Weights of a small image diffusion model.
Model: 11M parameters, norm layernorm, patch size [6, 6], layers 10.
Data: trained on photos of arthropod specimens (BIOSCAN-5M), 9.8 epochs.
Rows from block 7 of a small image diffusion model, named by matrix and row number. Rows with one number belong to one neuron. Each number is 200 + 30 x the weight over its row's rms, rounded and kept within 0 to 999. All counts start at 0.
After each neuron's rows are labels from the 100 images, of 14976 (inputs lightly noised), where the neuron reaches its highest value: "patch colour" is the nearest of a few named colours to the mean colour under the peak; "strongest on" is what is common among them. Only what is clearly more common there than usual is listed. The data: photos of arthropod specimens (BIOSCAN-5M).
# fc1: MLP up (model.blocks.7.mlp.fc1.weight, 1024x256), inputs 128-255
# fc2: MLP down (model.blocks.7.mlp.fc2.weight, 256x1024, transposed), outputs 128-255

fc1.670,194,196,230,190,155,221,160,197,194,262,170,208,146,232,229,245,242,185,215,215,183,218,140,234,145,213,210,203,299,206,216,210,172,146,218,182,167,200,210,204,221,178,193,243,175,196,182,202,200,187,257,194,202,158,202,169,191,152,288,208,190,195,167,149,267,234,215,233,180,255,137,184,203,200,231,176,167,193,265,192,216,180,207,226,178,138,214,201,219,193,201,163,212,180,200,180,179,191,188,256,182,161,273,198,169,180,189,153,222,223,191,169,168,189,159,189,283,189,213,199,235,228,185,197,203,203,222,166
fc2.670,203,200,164,197,272,242,193,213,229,153,183,210,173,171,211,215,233,165,164,165,205,161,195,181,198,226,214,282,182,234,189,213,174,171,233,192,215,191,245,210,230,153,199,208,186,239,231,193,220,135,213,172,187,228,207,192,231,182,227,200,182,227,148,183,141,160,170,218,202,211,179,244,188,179,202,219,153,176,194,155,229,228,221,162,201,228,229,228,240,203,245,171,179,210,223,190,198,222,214,246,227,211,206,206,180,227,212,239,187,192,227,171,225,173,170,184,256,169,196,154,194,153,229,206,245,172,233,214
patch colour: grey; brown
strongest on: order Coleoptera

fc1.85,246,189,116,189,233,160,135,211,213,213,200,189,195,245,190,182,200,134,185,194,215,224,183,217,271,165,185,188,193,205,185,221,258,194,235,231,147,183,208,229,208,172,254,169,194,169,231,181,213,172,167,178,148,224,166,234,150,183,216,210,131,167,185,258,177,148,203,251,210,198,237,184,152,199,190,177,217,199,180,142,207,228,229,203,219,201,200,143,254,172,257,203,214,245,166,199,243,216,189,235,197,167,212,178,199,137,227,232,244,162,187,218,204,244,205,180,247,192,220,190,206,228,236,247,184,229,213,179
fc2.85,152,196,258,171,202,157,219,196,193,215,248,195,202,239,177,186,232,165,162,215,202,273,209,210,207,213,144,192,160,175,212,194,166,221,156,166,202,188,138,208,218,165,180,264,189,192,204,210,176,247,227,204,215,232,177,240,230,167,201,268,174,190,175,186,246,194,200,229,206,195,259,155,224,167,209,199,208,180,230,180,194,190,222,219,208,226,204,187,191,194,249,205,197,239,119,241,198,233,219,187,208,229,217,156,193,296,199,199,184,210,205,213,200,233,220,211,218,227,198,216,186,216,213,254,248,208,216,243
patch colour: brown
strongest on: order Coleoptera

fc1.17,227,178,256,245,228,276,174,232,174,174,205,194,230,168,230,170,173,163,199,222,222,178,190,211,185,209,134,184,186,189,201,199,200,214,179,198,158,176,190,167,200,237,161,162,232,140,222,218,236,189,236,190,217,178,219,173,195,199,204,138,168,199,182,162,194,216,123,171,166,249,210,222,210,176,221,188,229,218,189,174,215,156,240,202,208,204,214,221,258,204,229,204,148,195,216,128,171,249,193,213,154,178,162,238,227,156,237,226,192,185,235,218,179,163,204,199,213,185,225,227,224,193,149,201,161,211,180,210
fc2.17,166,241,170,244,139,314,140,202,127,198,159,164,253,211,232,261,200,219,211,211,177,196,206,241,208,230,211,214,181,227,214,153,216,206,178,250,220,213,219,189,169,205,214,180,205,212,207,149,192,209,183,194,196,194,222,144,190,188,141,178,182,194,242,201,197,182,263,173,185,185,206,188,203,218,190,289,200,200,133,210,172,235,288,229,168,193,178,190,216,185,195,169,235,192,198,170,209,223,148,210,198,174,243,179,203,189,237,216,193,168,201,164,149,216,237,212,204,234,156,178,254,229,199,175,231,193,239,137
patch colour: grey
strongest on: order Coleoptera

fc1.756,209,198,184,221,163,236,103,172,185,168,176,175,178,258,177,193,222,204,227,192,208,163,247,213,147,233,172,212,216,247,227,228,163,182,223,196,211,254,181,152,225,210,173,206,210,214,213,186,233,232,215,199,155,181,183,190,180,228,243,180,121,156,213,181,217,212,222,223,221,245,197,145,206,203,230,194,185,142,192,145,211,182,179,214,208,246,197,230,261,197,219,207,205,262,183,163,180,193,201,201,225,164,229,171,267,187,200,175,244,204,235,214,196,177,192,199,257,153,233,199,173,208,197,199,159,264,202,184
fc2.756,192,234,195,213,193,205,147,265,241,210,218,187,188,190,163,207,214,212,178,196,218,253,233,226,146,250,195,214,178,141,174,206,229,188,203,234,245,173,175,222,178,190,199,228,180,203,201,250,156,181,187,176,243,207,240,224,231,146,184,213,163,178,251,156,213,172,173,227,179,157,213,251,229,206,167,129,172,219,163,170,189,186,172,200,202,158,226,190,246,191,214,164,216,217,192,144,155,233,175,137,199,153,175,200,179,226,200,178,168,184,164,188,212,230,219,169,201,177,210,183,210,248,249,190,269,143,188,175
patch colour: brown
strongest on: order Coleoptera

fc1.467,197,182,204,195,196,206,205,190,266,183,234,218,206,200,266,238,244,202,221,219,221,237,242,154,129,199,160,220,207,165,188,166,228,190,205,167,160,203,179,151,219,151,170,202,176,193,163,225,188,228,233,192,167,264,234,163,232,165,214,207,248,172,164,230,169,202,156,204,192,215,209,169,187,232,166,191,200,129,248,192,176,207,208,208,171,194,291,205,182,208,237,162,205,239,184,199,160,159,203,198,151,226,234,222,170,250,210,201,248,213,251,208,185,187,217,225,217,211,156,199,157,221,184,228,250,233,196,199
fc2.467,205,166,163,156,153,189,177,190,173,266,238,204,186,183,219,199,156,164,201,184,225,198,173,273,264,187,239,183,203,176,179,247,227,190,224,264,183,234,207,157,204,135,180,183,210,183,235,181,193,242,240,234,231,257,227,210,219,165,167,234,160,246,228,174,196,209,193,223,231,202,205,204,177,160,146,217,216,150,171,179,209,236,235,178,232,212,246,180,201,218,194,186,222,267,175,211,187,225,219,172,210,217,190,228,146,161,194,219,234,232,208,224,207,181,198,247,197,194,236,211,160,226,218,228,260,191,228,224
patch colour: grey
strongest on: order Coleoptera

fc1.703,153,226,206,159,180,210,240,215,197,152,217,235,243,225,197,177,179,233,138,223,254,209,222,235,192,192,176,247,196,171,203,164,210,202,196,169,148,221,175,198,244,201,192,162,191,205,205,191,164,234,170,199,175,186,230,225,195,198,185,248,168,220,152,164,128,224,244,196,217,158,262,186,204,210,209,232,227,198,196,193,201,212,191,233,185,227,176,214,211,228,180,281,239,225,215,205,199,244,236,195,244,183,150,205,242,192,219,259,205,196,231,249,216,179,236,173,185,166,161,223,205,168,231,213,224,208,182,198
fc2.703,173,197,180,177,236,208,200,190,220,195,211,204,136,205,198,171,195,204,213,154,204,214,203,171,220,171,239,191,187,181,169,220,217,136,176,207,236,203,199,210,248,168,239,238,214,194,179,204,168,242,193,207,184,167,212,149,219,193,189,233,268,188,248,267,192,137,234,176,198,215,219,224,179,221,214,225,165,193,191,183,215,208,240,208,260,219,204,163,202,147,149,261,194,201,211,173,233,191,170,214,203,158,192,203,215,238,186,184,180,189,241,252,165,178,261,164,224,190,216,195,214,189,212,207,206,210,203,174
patch colour: grey
strongest on: order Hymenoptera

fc1.567,225,188,191,151,112,194,184,186,218,170,160,200,185,192,213,158,208,196,201,213,228,177,217,186,186,193,219,201,195,149,178,210,227,177,166,194,192,168,147,187,213,160,205,212,177,174,207,202,226,196,197,263,172,181,178,192,210,174,234,190,211,224,225,192,248,234,230,206,237,180,274,177,147,197,208,192,137,193,235,193,220,166,229,129,203,196,233,154,191,232,215,183,158,251,230,213,210,158,198,151,185,157,228,222,238,223,215,209,155,177,158,241,191,201,185,210,243,214,219,197,191,183,202,234,215,236,183,197
fc2.567,152,193,209,178,251,231,183,197,114,216,147,165,180,210,150,224,201,205,175,155,218,194,226,212,214,194,186,145,186,230,152,226,220,232,184,259,216,182,212,176,225,192,225,175,229,252,237,159,159,179,215,203,194,199,235,210,224,189,176,198,155,165,216,208,167,172,148,211,197,226,281,247,222,159,191,168,245,191,199,183,204,185,142,175,161,221,224,219,194,219,208,198,206,200,218,200,242,206,161,162,231,183,249,215,215,160,219,228,233,177,214,179,222,179,201,215,256,159,210,154,197,167,202,204,204,231,193,181
patch colour: brown; grey
strongest on: order Coleoptera

fc1.401,95,235,208,231,205,164,135,172,191,149,181,179,147,172,188,210,179,191,197,135,170,240,202,128,210,182,173,205,209,186,208,196,191,171,195,190,129,223,196,243,166,200,147,157,195,181,206,200,195,231,204,179,172,188,168,173,207,160,214,207,144,181,210,220,269,203,214,134,194,172,205,189,245,244,217,183,211,185,230,214,190,201,171,176,212,145,198,227,180,219,199,176,156,172,230,235,165,180,204,177,218,145,238,217,210,235,189,225,213,174,174,198,192,200,207,177,218,188,195,190,203,155,248,247,202,244,161,234
fc2.401,242,235,237,222,149,172,168,243,223,188,191,205,189,202,225,197,200,252,187,245,250,216,225,224,198,239,225,221,195,180,201,228,171,189,205,168,228,241,201,242,195,248,209,248,211,201,176,230,188,274,215,170,222,223,203,184,207,174,138,216,229,208,200,169,183,194,142,161,189,228,212,239,209,162,231,201,214,195,200,209,191,221,182,192,196,203,188,168,219,209,226,172,184,154,208,161,228,233,227,214,221,215,199,173,203,187,194,194,182,189,217,165,201,182,151,186,214,171,231,225,171,199,213,268,229,221,100,224
patch colour: pink
strongest on: order Coleoptera

fc1.647,239,161,272,183,164,248,154,214,213,208,188,167,226,150,191,188,212,182,276,162,240,197,159,188,202,268,172,197,179,253,189,255,275,211,219,165,182,229,188,206,233,138,134,168,198,209,248,223,248,150,211,222,145,183,198,186,194,199,225,249,135,208,198,235,196,212,216,216,246,202,183,192,127,175,176,201,197,205,183,175,260,233,142,256,196,207,203,167,219,210,235,205,204,189,250,211,201,214,215,241,165,189,166,148,253,221,149,187,189,182,230,198,216,152,155,253,181,231,168,180,239,219,177,186,222,204,209,202
fc2.647,160,160,145,194,228,275,202,179,234,228,211,192,192,273,197,148,192,221,192,199,146,202,201,148,193,229,231,193,220,155,210,199,176,204,204,187,233,229,219,211,218,206,177,198,165,219,226,191,224,281,192,210,299,195,211,200,234,184,193,158,137,217,177,173,227,202,181,218,210,202,204,166,245,227,246,152,205,207,187,223,266,128,162,185,201,168,217,192,169,235,200,135,195,235,181,198,188,215,182,225,234,197,245,188,148,225,137,215,175,208,168,193,175,214,190,163,243,207,171,209,183,204,161,221,181,233,193,182
patch colour: brown
strongest on: order Coleoptera

fc1.360,244,221,206,226,241,157,183,152,210,263,135,188,228,155,237,271,188,262,151,183,166,198,198,200,215,178,182,203,179,229,189,244,207,215,211,210,181,223,197,251,197,197,194,163,262,147,196,199,194,170,152,208,174,199,146,161,216,169,236,215,214,177,204,217,204,216,184,225,172,244,172,243,222,212,234,177,156,191,206,221,180,153,165,214,209,253,219,203,192,211,187,170,182,230,189,231,173,203,187,185,203,206,214,220,176,219,194,158,205,234,198,200,216,208,212,244,172,244,177,182,217,200,169,192,191,209,218,205
fc2.360,133,195,220,209,176,158,208,159,216,216,159,194,242,248,158,212,179,177,203,170,150,191,197,213,174,168,226,183,223,223,231,193,183,239,239,165,223,180,188,189,171,174,216,199,231,184,171,160,182,245,196,157,172,171,217,218,148,170,202,191,158,189,190,165,177,202,195,254,188,178,189,157,170,223,195,186,242,247,193,194,215,177,216,164,215,215,204,216,260,224,177,181,195,179,218,236,191,208,169,157,233,239,271,211,237,233,201,240,207,190,216,211,177,168,157,169,212,186,247,207,195,153,184,157,240,190,182,181
patch colour: brown; grey
strongest on: order Coleoptera

fc1.192,165,239,181,254,223,228,171,190,209,206,194,224,234,196,170,185,212,211,167,201,159,227,218,185,186,194,236,170,141,157,174,229,128,173,177,213,216,169,193,160,191,219,182,208,183,210,239,206,227,189,224,241,192,191,179,210,173,180,204,220,224,202,199,236,250,208,184,193,205,188,213,192,170,135,202,122,240,200,220,209,192,159,204,176,137,249,211,246,251,186,210,227,205,196,157,200,241,197,151,201,199,203,148,224,151,190,192,184,201,233,191,200,252,190,158,188,244,191,241,156,169,212,203,200,197,237,197,248
fc2.192,203,257,236,194,198,235,194,137,138,226,172,217,194,194,182,187,219,197,163,194,187,217,189,145,172,194,220,166,242,226,214,203,247,233,185,192,267,240,147,214,179,197,242,220,138,223,238,173,168,190,167,205,165,215,193,177,217,195,184,198,193,194,176,229,207,166,229,207,205,201,181,215,221,202,159,219,228,193,191,194,220,229,170,269,194,156,208,178,217,224,170,208,203,176,214,204,201,191,185,173,198,176,253,212,278,183,210,202,195,191,185,195,245,190,173,195,196,212,218,169,184,213,210,197,214,182,220,159
patch colour: brown
strongest on: order Coleoptera

fc1.257,235,193,173,185,180,140,162,193,223,194,207,183,243,197,218,216,217,155,171,198,233,222,166,201,162,198,240,243,214,204,187,201,210,223,230,115,133,202,179,247,193,152,160,226,255,209,207,187,174,194,152,208,196,198,201,233,160,147,181,222,152,212,216,212,200,242,227,256,210,198,217,222,182,228,178,177,162,180,245,197,159,185,201,200,203,199,237,181,248,181,262,188,120,217,219,191,258,232,179,207,240,217,198,197,176,185,248,211,196,204,159,203,204,195,165,217,241,214,223,223,144,203,247,230,238,229,188,198
fc2.257,193,207,203,186,208,193,214,160,127,212,162,184,156,217,164,207,144,190,182,206,201,215,244,185,262,229,154,164,188,177,194,222,222,225,244,270,242,190,224,221,172,212,265,180,223,263,197,192,183,190,185,203,227,201,258,182,191,164,223,220,204,197,263,226,209,218,197,229,188,182,175,167,131,208,174,231,235,182,179,206,264,210,245,160,182,194,194,201,251,213,243,182,153,216,240,185,158,172,228,173,223,245,176,193,186,218,217,223,249,218,203,231,189,213,193,221,216,216,196,207,192,174,206,273,241,242,179,213
patch colour: brown; grey
strongest on: order Coleoptera

fc1.553,206,172,261,203,214,239,155,218,209,192,206,234,186,216,184,233,207,264,199,204,236,167,199,256,129,196,178,212,211,211,220,184,183,180,194,152,179,226,191,203,227,194,212,195,251,182,208,167,207,227,208,207,209,187,235,175,223,175,231,206,168,180,177,170,202,212,186,179,217,240,202,193,202,163,236,216,157,206,184,223,173,198,206,208,225,164,241,226,225,234,232,215,205,206,188,196,181,231,274,271,246,160,209,228,178,208,169,212,196,160,199,138,183,218,205,206,265,187,138,213,204,240,185,205,131,186,169,162
fc2.553,199,181,140,208,252,279,239,235,221,249,157,192,207,181,186,172,202,213,151,183,161,187,168,272,218,194,175,238,162,174,185,163,203,201,240,175,248,159,257,193,186,199,210,243,246,174,229,209,171,198,170,181,189,198,177,153,112,209,157,164,221,195,188,203,188,220,234,196,182,200,214,257,231,179,156,165,222,183,141,178,188,182,150,198,215,206,200,248,168,205,206,168,196,189,234,195,204,193,221,217,203,252,158,145,238,182,184,220,178,231,218,221,227,166,146,171,173,185,174,207,163,201,161,194,215,235,173,214
patch colour: grey; brown
strongest on: order Coleoptera

fc1.758,158,221,221,237,221,165,219,200,213,158,191,156,174,203,194,187,178,185,231,179,187,183,192,165,201,176,214,229,195,197,254,167,165,210,142,194,149,201,189,208,228,197,216,184,209,170,209,211,208,148,224,230,168,180,179,207,219,158,175,214,179,189,199,168,156,159,195,134,217,189,173,279,202,243,222,224,192,210,210,215,213,208,165,210,213,159,215,203,201,220,186,168,241,243,212,211,191,189,191,169,180,208,185,225,189,249,194,168,220,199,184,202,230,185,220,169,169,179,192,277,200,166,185,226,224,197,222,201
fc2.758,202,247,120,198,219,143,223,220,193,236,171,198,206,170,231,174,222,183,196,187,250,206,231,167,221,199,187,196,226,184,118,208,183,246,222,252,210,214,186,199,220,199,166,206,193,187,198,193,203,170,202,168,201,201,221,219,212,151,244,199,250,170,207,176,246,198,216,82,212,229,190,148,214,175,191,209,201,177,225,187,202,200,239,199,186,189,218,221,199,246,210,214,185,253,190,219,214,163,213,234,205,227,230,214,196,217,211,221,217,188,186,215,190,202,196,159,178,178,217,213,197,211,175,206,161,170,257,190
patch colour: grey
strongest on: order Coleoptera

fc1.280,202,216,168,200,178,200,174,248,203,236,197,257,246,167,193,189,184,172,232,233,233,154,194,173,223,151,180,210,165,197,216,247,192,216,198,232,186,128,230,142,235,207,166,217,194,199,182,244,188,219,167,238,212,176,186,159,206,158,226,213,194,169,151,212,214,166,227,188,168,203,198,153,202,180,202,189,197,219,209,177,214,241,193,207,227,232,169,218,241,210,212,194,214,159,199,195,184,230,218,203,220,209,272,218,203,131,233,222,178,232,249,202,222,198,181,187,236,189,226,271,231,232,156,268,194,205,173,231
fc2.280,192,204,202,200,225,234,193,217,129,244,184,151,216,230,195,197,184,187,198,230,214,247,203,165,228,155,207,240,242,184,182,191,210,200,183,216,244,225,216,206,205,191,180,235,239,202,188,132,192,168,258,236,214,196,177,189,211,218,215,150,193,224,159,197,213,243,180,208,190,197,167,222,222,202,171,161,238,186,154,184,183,158,208,222,201,170,199,201,202,196,226,219,160,273,247,173,192,205,206,195,216,196,146,179,199,192,230,153,205,158,172,225,208,219,165,236,182,202,176,221,246,161,247,146,193,240,238,157
patch colour: brown
strongest on: order Coleoptera

fc1.195,185,185,224,152,187,232,206,184,217,192,188,172,176,210,171,248,192,201,206,219,169,210,205,204,199,137,186,175,171,195,197,235,174,229,176,212,184,192,136,182,221,165,218,182,201,209,214,189,157,179,245,186,149,226,186,208,250,178,254,191,188,219,173,184,253,217,166,169,170,161,173,186,186,168,223,177,230,196,232,174,169,227,195,208,175,222,209,254,167,252,163,200,179,273,184,227,195,187,194,146,215,179,224,208,228,172,182,173,248,157,219,159,211,273,199,184,228,201,120,172,212,173,179,155,211,240,191,196
fc2.195,144,178,193,214,281,202,234,247,170,203,196,156,148,267,193,186,202,181,133,189,250,190,230,189,214,190,220,161,228,205,206,216,193,205,179,211,219,192,156,225,213,191,214,250,224,224,242,219,244,223,206,192,181,155,157,238,189,218,169,198,216,169,223,226,158,171,234,184,242,230,228,178,247,238,157,179,233,216,194,217,185,186,164,217,166,193,201,216,128,190,243,209,261,133,242,178,191,189,157,181,241,200,224,250,219,209,185,228,192,217,205,278,219,229,242,167,196,219,198,165,199,239,153,187,197,181,185,197
patch colour: grey
strongest on: order Coleoptera

fc1.766,177,165,269,225,140,284,217,174,216,251,203,171,204,173,231,276,173,258,201,202,230,202,206,182,187,205,205,224,203,226,135,193,173,178,110,185,143,228,179,218,250,201,197,197,180,237,174,229,212,161,224,231,167,181,159,173,180,185,155,162,194,199,177,216,169,226,218,203,211,227,164,172,210,229,211,192,163,186,224,237,159,182,133,165,239,214,201,207,230,238,218,177,212,222,224,185,187,174,218,182,167,185,217,233,195,207,192,178,213,198,240,199,173,173,234,177,194,181,186,218,234,198,235,269,239,232,202,211
fc2.766,260,157,169,240,232,239,219,205,198,181,203,211,201,200,230,273,205,234,187,164,219,203,180,201,235,185,163,176,208,235,228,248,232,244,151,258,200,199,238,209,223,220,213,176,217,268,228,182,198,157,262,180,214,196,186,202,197,228,232,137,135,217,114,239,194,186,211,183,210,176,235,171,175,177,187,249,179,156,200,211,208,188,211,206,195,198,218,216,235,241,249,172,211,238,230,219,223,209,247,187,233,171,209,238,213,213,225,200,247,225,218,188,197,207,165,241,175,191,185,233,163,196,182,234,200,230,217,197
patch colour: grey
strongest on: order Coleoptera