python train.py --conditioning="none" --activation="gelu_tanh" --beta2=0.999 --cautious_weight_decay=true --steps=15000 --final_lr_fraction=0.1 --weight_decay=0.3
Rows from block 4 of a small image diffusion model, named by matrix and row number. Rows with one number belong to one neuron. Each number is 500 + 50 x the weight over its row's rms, rounded and kept within 0 to 999. All counts start at 0. Numbers have three digits each.
After each neuron's rows are labels from the 100 images, of 14976 (inputs lightly noised), where the neuron reaches its highest value: "strongest on" is what is common among them; "place" is the part of the image that holds the peak. Only what is clearly more common there than usual is listed. The data: photos of arthropod specimens (BIOSCAN-5M). In brackets: how many of the 100.
# fc1: MLP up (model.blocks.4.mlp.fc1.weight, 1024x256), inputs 64-127
# fc2: MLP down (model.blocks.4.mlp.fc2.weight, 256x1024, transposed), outputs 64-127

fc1.576:554426500444449506489467504582488537552502434519520549562477515448449459567511452449367582449492506397500489501464488493544489520490567461517469518406481539477436468461569505572426440556411434
fc2.576:462380461424412488434576495500493459499444538536486493482561525523502504537513413471527551494480458371510490554508517527568479443542504468510471458501578445542554460471502461499424544504446523
strongest on: order Coleoptera (67)
place: centre (56)

fc1.60:437566617531422501579448548471415522496504472439459447471462466494433559427459511443525564367539526527520500453449521470538476495470424498501506445541518467546501508386385462434452485477403511
fc2.60:449503433534455510523535620591590486563475504448426422434480503479489336575416558542503504640480531507488521516484514445495481520525543535503575492511491500461480531490506531501521546583590524
strongest on: order Coleoptera (38)
place: centre (33)

fc1.477:432500525393431502477538411451489532468462523506541487499564526514469482514449480457466575477513507500361494538586609462474484539497575493596455524521516537496533559427480489458382532664522480
fc2.477:422549524571490549565521518566428472533475522480491532537498514573510529457558517483478546510500451475436577498478485516557576475569482595529546512548497574481612564580486524476479439478505540
strongest on: order Hymenoptera (44)
place: centre (40)

fc1.181:528455554455435508604413507476492541485547534439474560553512511449504506490539411411493467533528555385475532511563507502481569351573476469546452534551568511513493477511542548519470396522354486
fc2.181:480537517481444575397502486483517532501533435602542628472451494376503484472458474423510496545497509371509508492465504420498506569574544581581511443463508478454561449502563503550514512475439502
strongest on: order Coleoptera (46)
place: centre (41)

fc1.400:470471534479419481521498544483421510478586454452482517434514528611512583477450545568485549498574573534424509540503491455478499521552521509577515542450458513511488542614475490460458553512611589
fc2.400:459455577462447528510524486447434509525507469487505424390470405545518443513517465536510500475439531542396561379506455530438544573496498518522574472494505554546456491628495507583491524513501550
strongest on: order Hymenoptera (47)
place: centre (39)

fc1.19:473492493476477506543504552514518525634547541503519553416430512565571489455529471509457596489522480478483525526481504398555479461517572505500480605480470569477565494449536619543567499498421561
fc2.19:428484509492484549494566463529443501535535430503530525512411486433554498540518441490572503515470525475465478510553492587523468529423499481475466479467493509445464550517518482530560472466516455
strongest on: order Coleoptera (45)
place: centre (52)

fc1.50:506540522456529491438539511559488563454474510387468475501483427473484518568552502549401536540502460496463499532492408537480545460515616511574491505474506581439522484551493446481414473565570525
fc2.50:475610560480534546605534462615493386450500452543582509471526504493502480583452472524484561558507468503521439424580493545535569565566514599575481477544604466540448496447505549568527518534377586
strongest on: order Coleoptera (50)
place: centre (35)

fc1.509:475531444505496492489442465412505551434396612492483509474547572510547559501569574506565437460585562466448577587586523570615464469594580511540479536522545580534581553586498481530490501592605532
fc2.509:447531447469492573471438534392496512566486397452462479437580382431488571457567515480497557464478506436519531338473553512396572519398538469524502468509470558511566492585536570587562525485523494
strongest on: order Hymenoptera (44)
place: centre (36)

fc1.254:435508480454508542508493481482435548523473447492508518488550469518598560576574567417523460555510563458445597473566533406484569450491481512541449497464554514457490558519425404480464490513516502
fc2.254:386478593457518479462535389513441506480469428511503501528442517540453532443527471572479598509485556576601563520594472496544477484504453450514509520491480489562446449528462384455459507521439524
strongest on: order Hymenoptera (46)
place: centre (45)

fc1.393:472506474553517531372604465448510546461463486469448521483548537493510544580450503522488450529565500521452528554514674400550567514531469399512522477472553534546596554496500531414580488564664552
fc2.393:583492490595474386509543464443503526478529551469529462509557405537565558487477502539530548508457520462535510390479573446481527500407428535510433488577514485607550583542429467456537465499506444
strongest on: order Hymenoptera (44)
place: centre (38)

fc1.376:570504490460474498444488449458514560571511505547503516498436500520444519470475511456527530508584512523629498464397545577545437486594585491496520454462662479486584487488459379505518538521490455
fc2.376:579510530454441507517450581428524483650469503463505465454428424531467543463446466503527539506498485519531534440422610519311573458502529450528494437541511476501523495647548553626433542518505412
strongest on: order Coleoptera (45)
place: centre (36)

fc1.26:512507492490477494425438450494463510404491442531460485509568484476523497511487586555530536541479529491517466525494539507504459385501524427503517466497532516534409537503511352431530490573524483
fc2.26:487578529499496476521422527444468491539438579490523478511514438604502538487552465510460594491460525465606553457512492478481481499500470450518414512538437471471511530539514507512493511448355530
strongest on: order Hymenoptera (44)
place: centre (44)

fc1.733:492527476539453503491466454559513562514517559531500486612585541362471482517464475524478480476482471525448515442489410559401479475447473456503442454432465504430502532511484480417468391421458474
fc2.733:542461551521551481577485476508509466480529498492541532485492488511454498487517494539469463547564574526496527555557424459525404460499498506519475564542496533487445479590529471492508453488535506
strongest on: order Coleoptera (43)
place: bottom right (62)

fc1.351:427505455507566517388525505483475551466481540476357480546541556393452502545539509444478464397515561487369543480506628459524533562538518449485495517500557503558497600487503470351522507583556465
fc2.351:578370402530511388523475402464492539501581505408488519518584525511521535474516540561521561462416520494533550549482517464501522493500509502555458426598498522695503529468508535412544466569473530
strongest on: order Hymenoptera (49)
place: bottom centre (30)

fc1.32:647470488492467517600555528536496570485496507586503443479461486488487425441488502480387466459529500469451507522506452464514536498527479525595532509524465492380478585469366486560477518504517513
fc2.32:423473538590505507540501515572469520507513525539571489464503493539494498481468493492543503561553567566393552560518563490485431500490595496468490431558411601508492523624476453471457538590599447
strongest on: order Coleoptera (45)
place: top left (54)

fc1.141:525456455584442490452439436495500519445468506575492488563528497489487497525539592512411486573552487538529527588538506510506513423509522543451521561555555527392525493384545438500507510508539547
fc2.141:470418460531496526496479570485589482518522489466518548547493508444500513511519483482401516505461486501553465440539481551516559493509484494500499510544466541603538503495465494464487535470585436
strongest on: order Hymenoptera (41)
place: centre (39)

fc1.495:529429518538438527535521386399518546526517466546410519490628492437404546420561525434481470356416515472484503411503517431504593534453548530507559552428508506432482556417469504363416489468459486
fc2.495:644417474470434408452522569569521549526504482511436521496546453439397489555491484434525473451524545472450544531476514468525444523489441567474511553566475524419474508555604477456520431515514525
strongest on: order Coleoptera (36)
place: centre (29)

fc1.183:479467489478446506402520461432551457508492552490448520554525504448499492573507543495487497576490546554393517476523559454492492518529472492435519454500528470584622540529515563520601378648553495
fc2.183:476466459463469418600459517396529559534487431522562553463510426552497511463528576477462461542560511443509475431409523503483504500462450537515503542571495556495437474622481489457431571447452494
strongest on: order Hymenoptera (48)
place: centre (44)

fc1.325:497578453456383494424503466550424468507610569503489492517531532524563481438524503524531559535504478448461420507542568580479517517426484563524473463472516483581444533575449511494534556478547405
fc2.325:454594470436406517564470520514447520518525495515569549466554473518521462360471467424509535534476474431454526463501504452465496450516435541540524506461508514451545497503438480511434520522476512
strongest on: order Coleoptera (44)
place: centre (44)

fc1.263:513527456574547531377510417507509491543483493492491519534523510482522527508537549447544452650493504448448506545536458356479646478557459487550544614457499568559566583549452442478522452511596515
fc2.263:598426446674520342562502597501498489498615490452512462427459478450504454469542506512533550662498525524470510416460556461494545505487489551574483531521504546463527489564492478509533414497539475
strongest on: order Hymenoptera (43)
place: centre (49); middle right (27)

fc1.518:417528500457487513479508433371508550458449498438428558522443445474540464557452496538497532357464517414466544489438524480547430470585536478440540483453473451522467511441434567587498465414510517
fc2.518:445418423444583471497475443469486506465460510457518559555481615517484610636486496538521527384520516499485506484512568576435513513474462501498518465457506519537475504458517423470493565481520466
strongest on: order Hymenoptera (42)
place: centre (57)

fc1.517:418506519504447483453516460520491434505490428525513458429508485473506519564585596502530545520523559540437611538535555490485542486553499575438582517351601515526440569510492418464505499561478420
fc2.517:401546587469427431477537508467403499483493434469501458510522442549487522565526472508449535488512573462576503492482460462460446517567466516423501524473480459512440436537533471360487468451458477
strongest on: order Hymenoptera (41)
place: centre (38)

fc1.458:675437392435635510486556505443398500493465458469559505491457458459514534534506537469501532365461619450461531501456598450451536539509447549472500561482616503528376498515516462473453488523400505
fc2.458:549524421511545414498477537491472526501546478518523487445502539454549556437471484426504443461558497478479524459489519569477478583517409500530558455570652582507441491394522524496506510476470492
strongest on: order Coleoptera (80)
place: centre (78)

fc1.541:568538508571483496492464504521491500523476468587518477530512516515427607604535569384520459490498540480517532482503463531527558555463521540555559468428569571490494496430557420487460515597493585
fc2.541:621469534559500540514451468450499541461499538516511492486540502470660573575633385577488482434462568517487574466479559504464438540552490391520447497525466521532594475445495457494495475422511435
strongest on: order Hymenoptera (43)
place: centre (38)

fc1.134:445486537522508527520492506518517470599420467466512454495495393469477446457436431480382464378483455516457412536528478426437514377451527502466537498435524513526472478490515497588457436514491451
fc2.134:423512512531444527358552450526454505551494540478485560487483481532523566570509529429618483496544557480510419530437615548458548575475452578435533392447599383491483536441472465521500508515496550
strongest on: order Coleoptera (37)
place: bottom left (50)

fc1.366:587378403457533504434529577467419537417493547475554560466398490463467426518441463468541615378340564494476518520551555493454493413470571498558517439492406431541466532477418444601427522505416482
fc2.366:523386399466466497566515508460502522510458528520529519434452506380468540477449528497476561477537586528453376519529544515510510498567532505519498527538482550534493485448537497487514500527505423
strongest on: order Coleoptera (45)
place: centre (51)

fc1.251:484516513546477508503479512570504511574497473560418539522343459356454485468447420494460493438472444441532499447488486521494400462559514469498654511545402399477462459489492422439481486416418395
fc2.251:505512488537569374524569467502500491511493492456559547498414480424461494587583422489471582485548463465517456497508564473486462484486484392573532542595528496439491487630507494538476486508461491
strongest on: order Coleoptera (50)
place: centre (44)

fc1.644:644455414468569524460521547423480494514396538487570534578463566512484470588562504480479527499473481415522479470484530481490457449488544554522451503439481451614606447572488407484491442635504409
fc2.644:515395482472553413470570596459456468482416548491440419519517544549517397509451481556440560567418509547561493475484513514508506397464549480496444501467487467298442451419602485500497513550504475
strongest on: order Coleoptera (60)
place: centre (57)

fc1.478:469487469544479512524530484511427525523569522466528507435518504498481454453523530500620414520462430517427434465498590446402501506444478446435570504356449478561466505571435486605525595583546580
fc2.478:439440507559553465470584443539508417454506494550503449498441440420453579478525522457477418532452544508406501519548516574458473495522483462407562529463460544474549617494515558509534448526506544
strongest on: order Coleoptera (40)
place: centre (46)

fc1.668:513543452480503487490476520555447476508419559396533574572490476446551570566513511508392510439555465615527467454482507344536564532431524528413451493489453483564525510526602493435482499602516480
fc2.668:561511426416420534537496482471516522520468476492430496506560557567462461520487500627595562402471410564511545531558483597543583452355562583516479470524572448463530510519531466548483458542444558
strongest on: order Hymenoptera (45)
place: centre (39)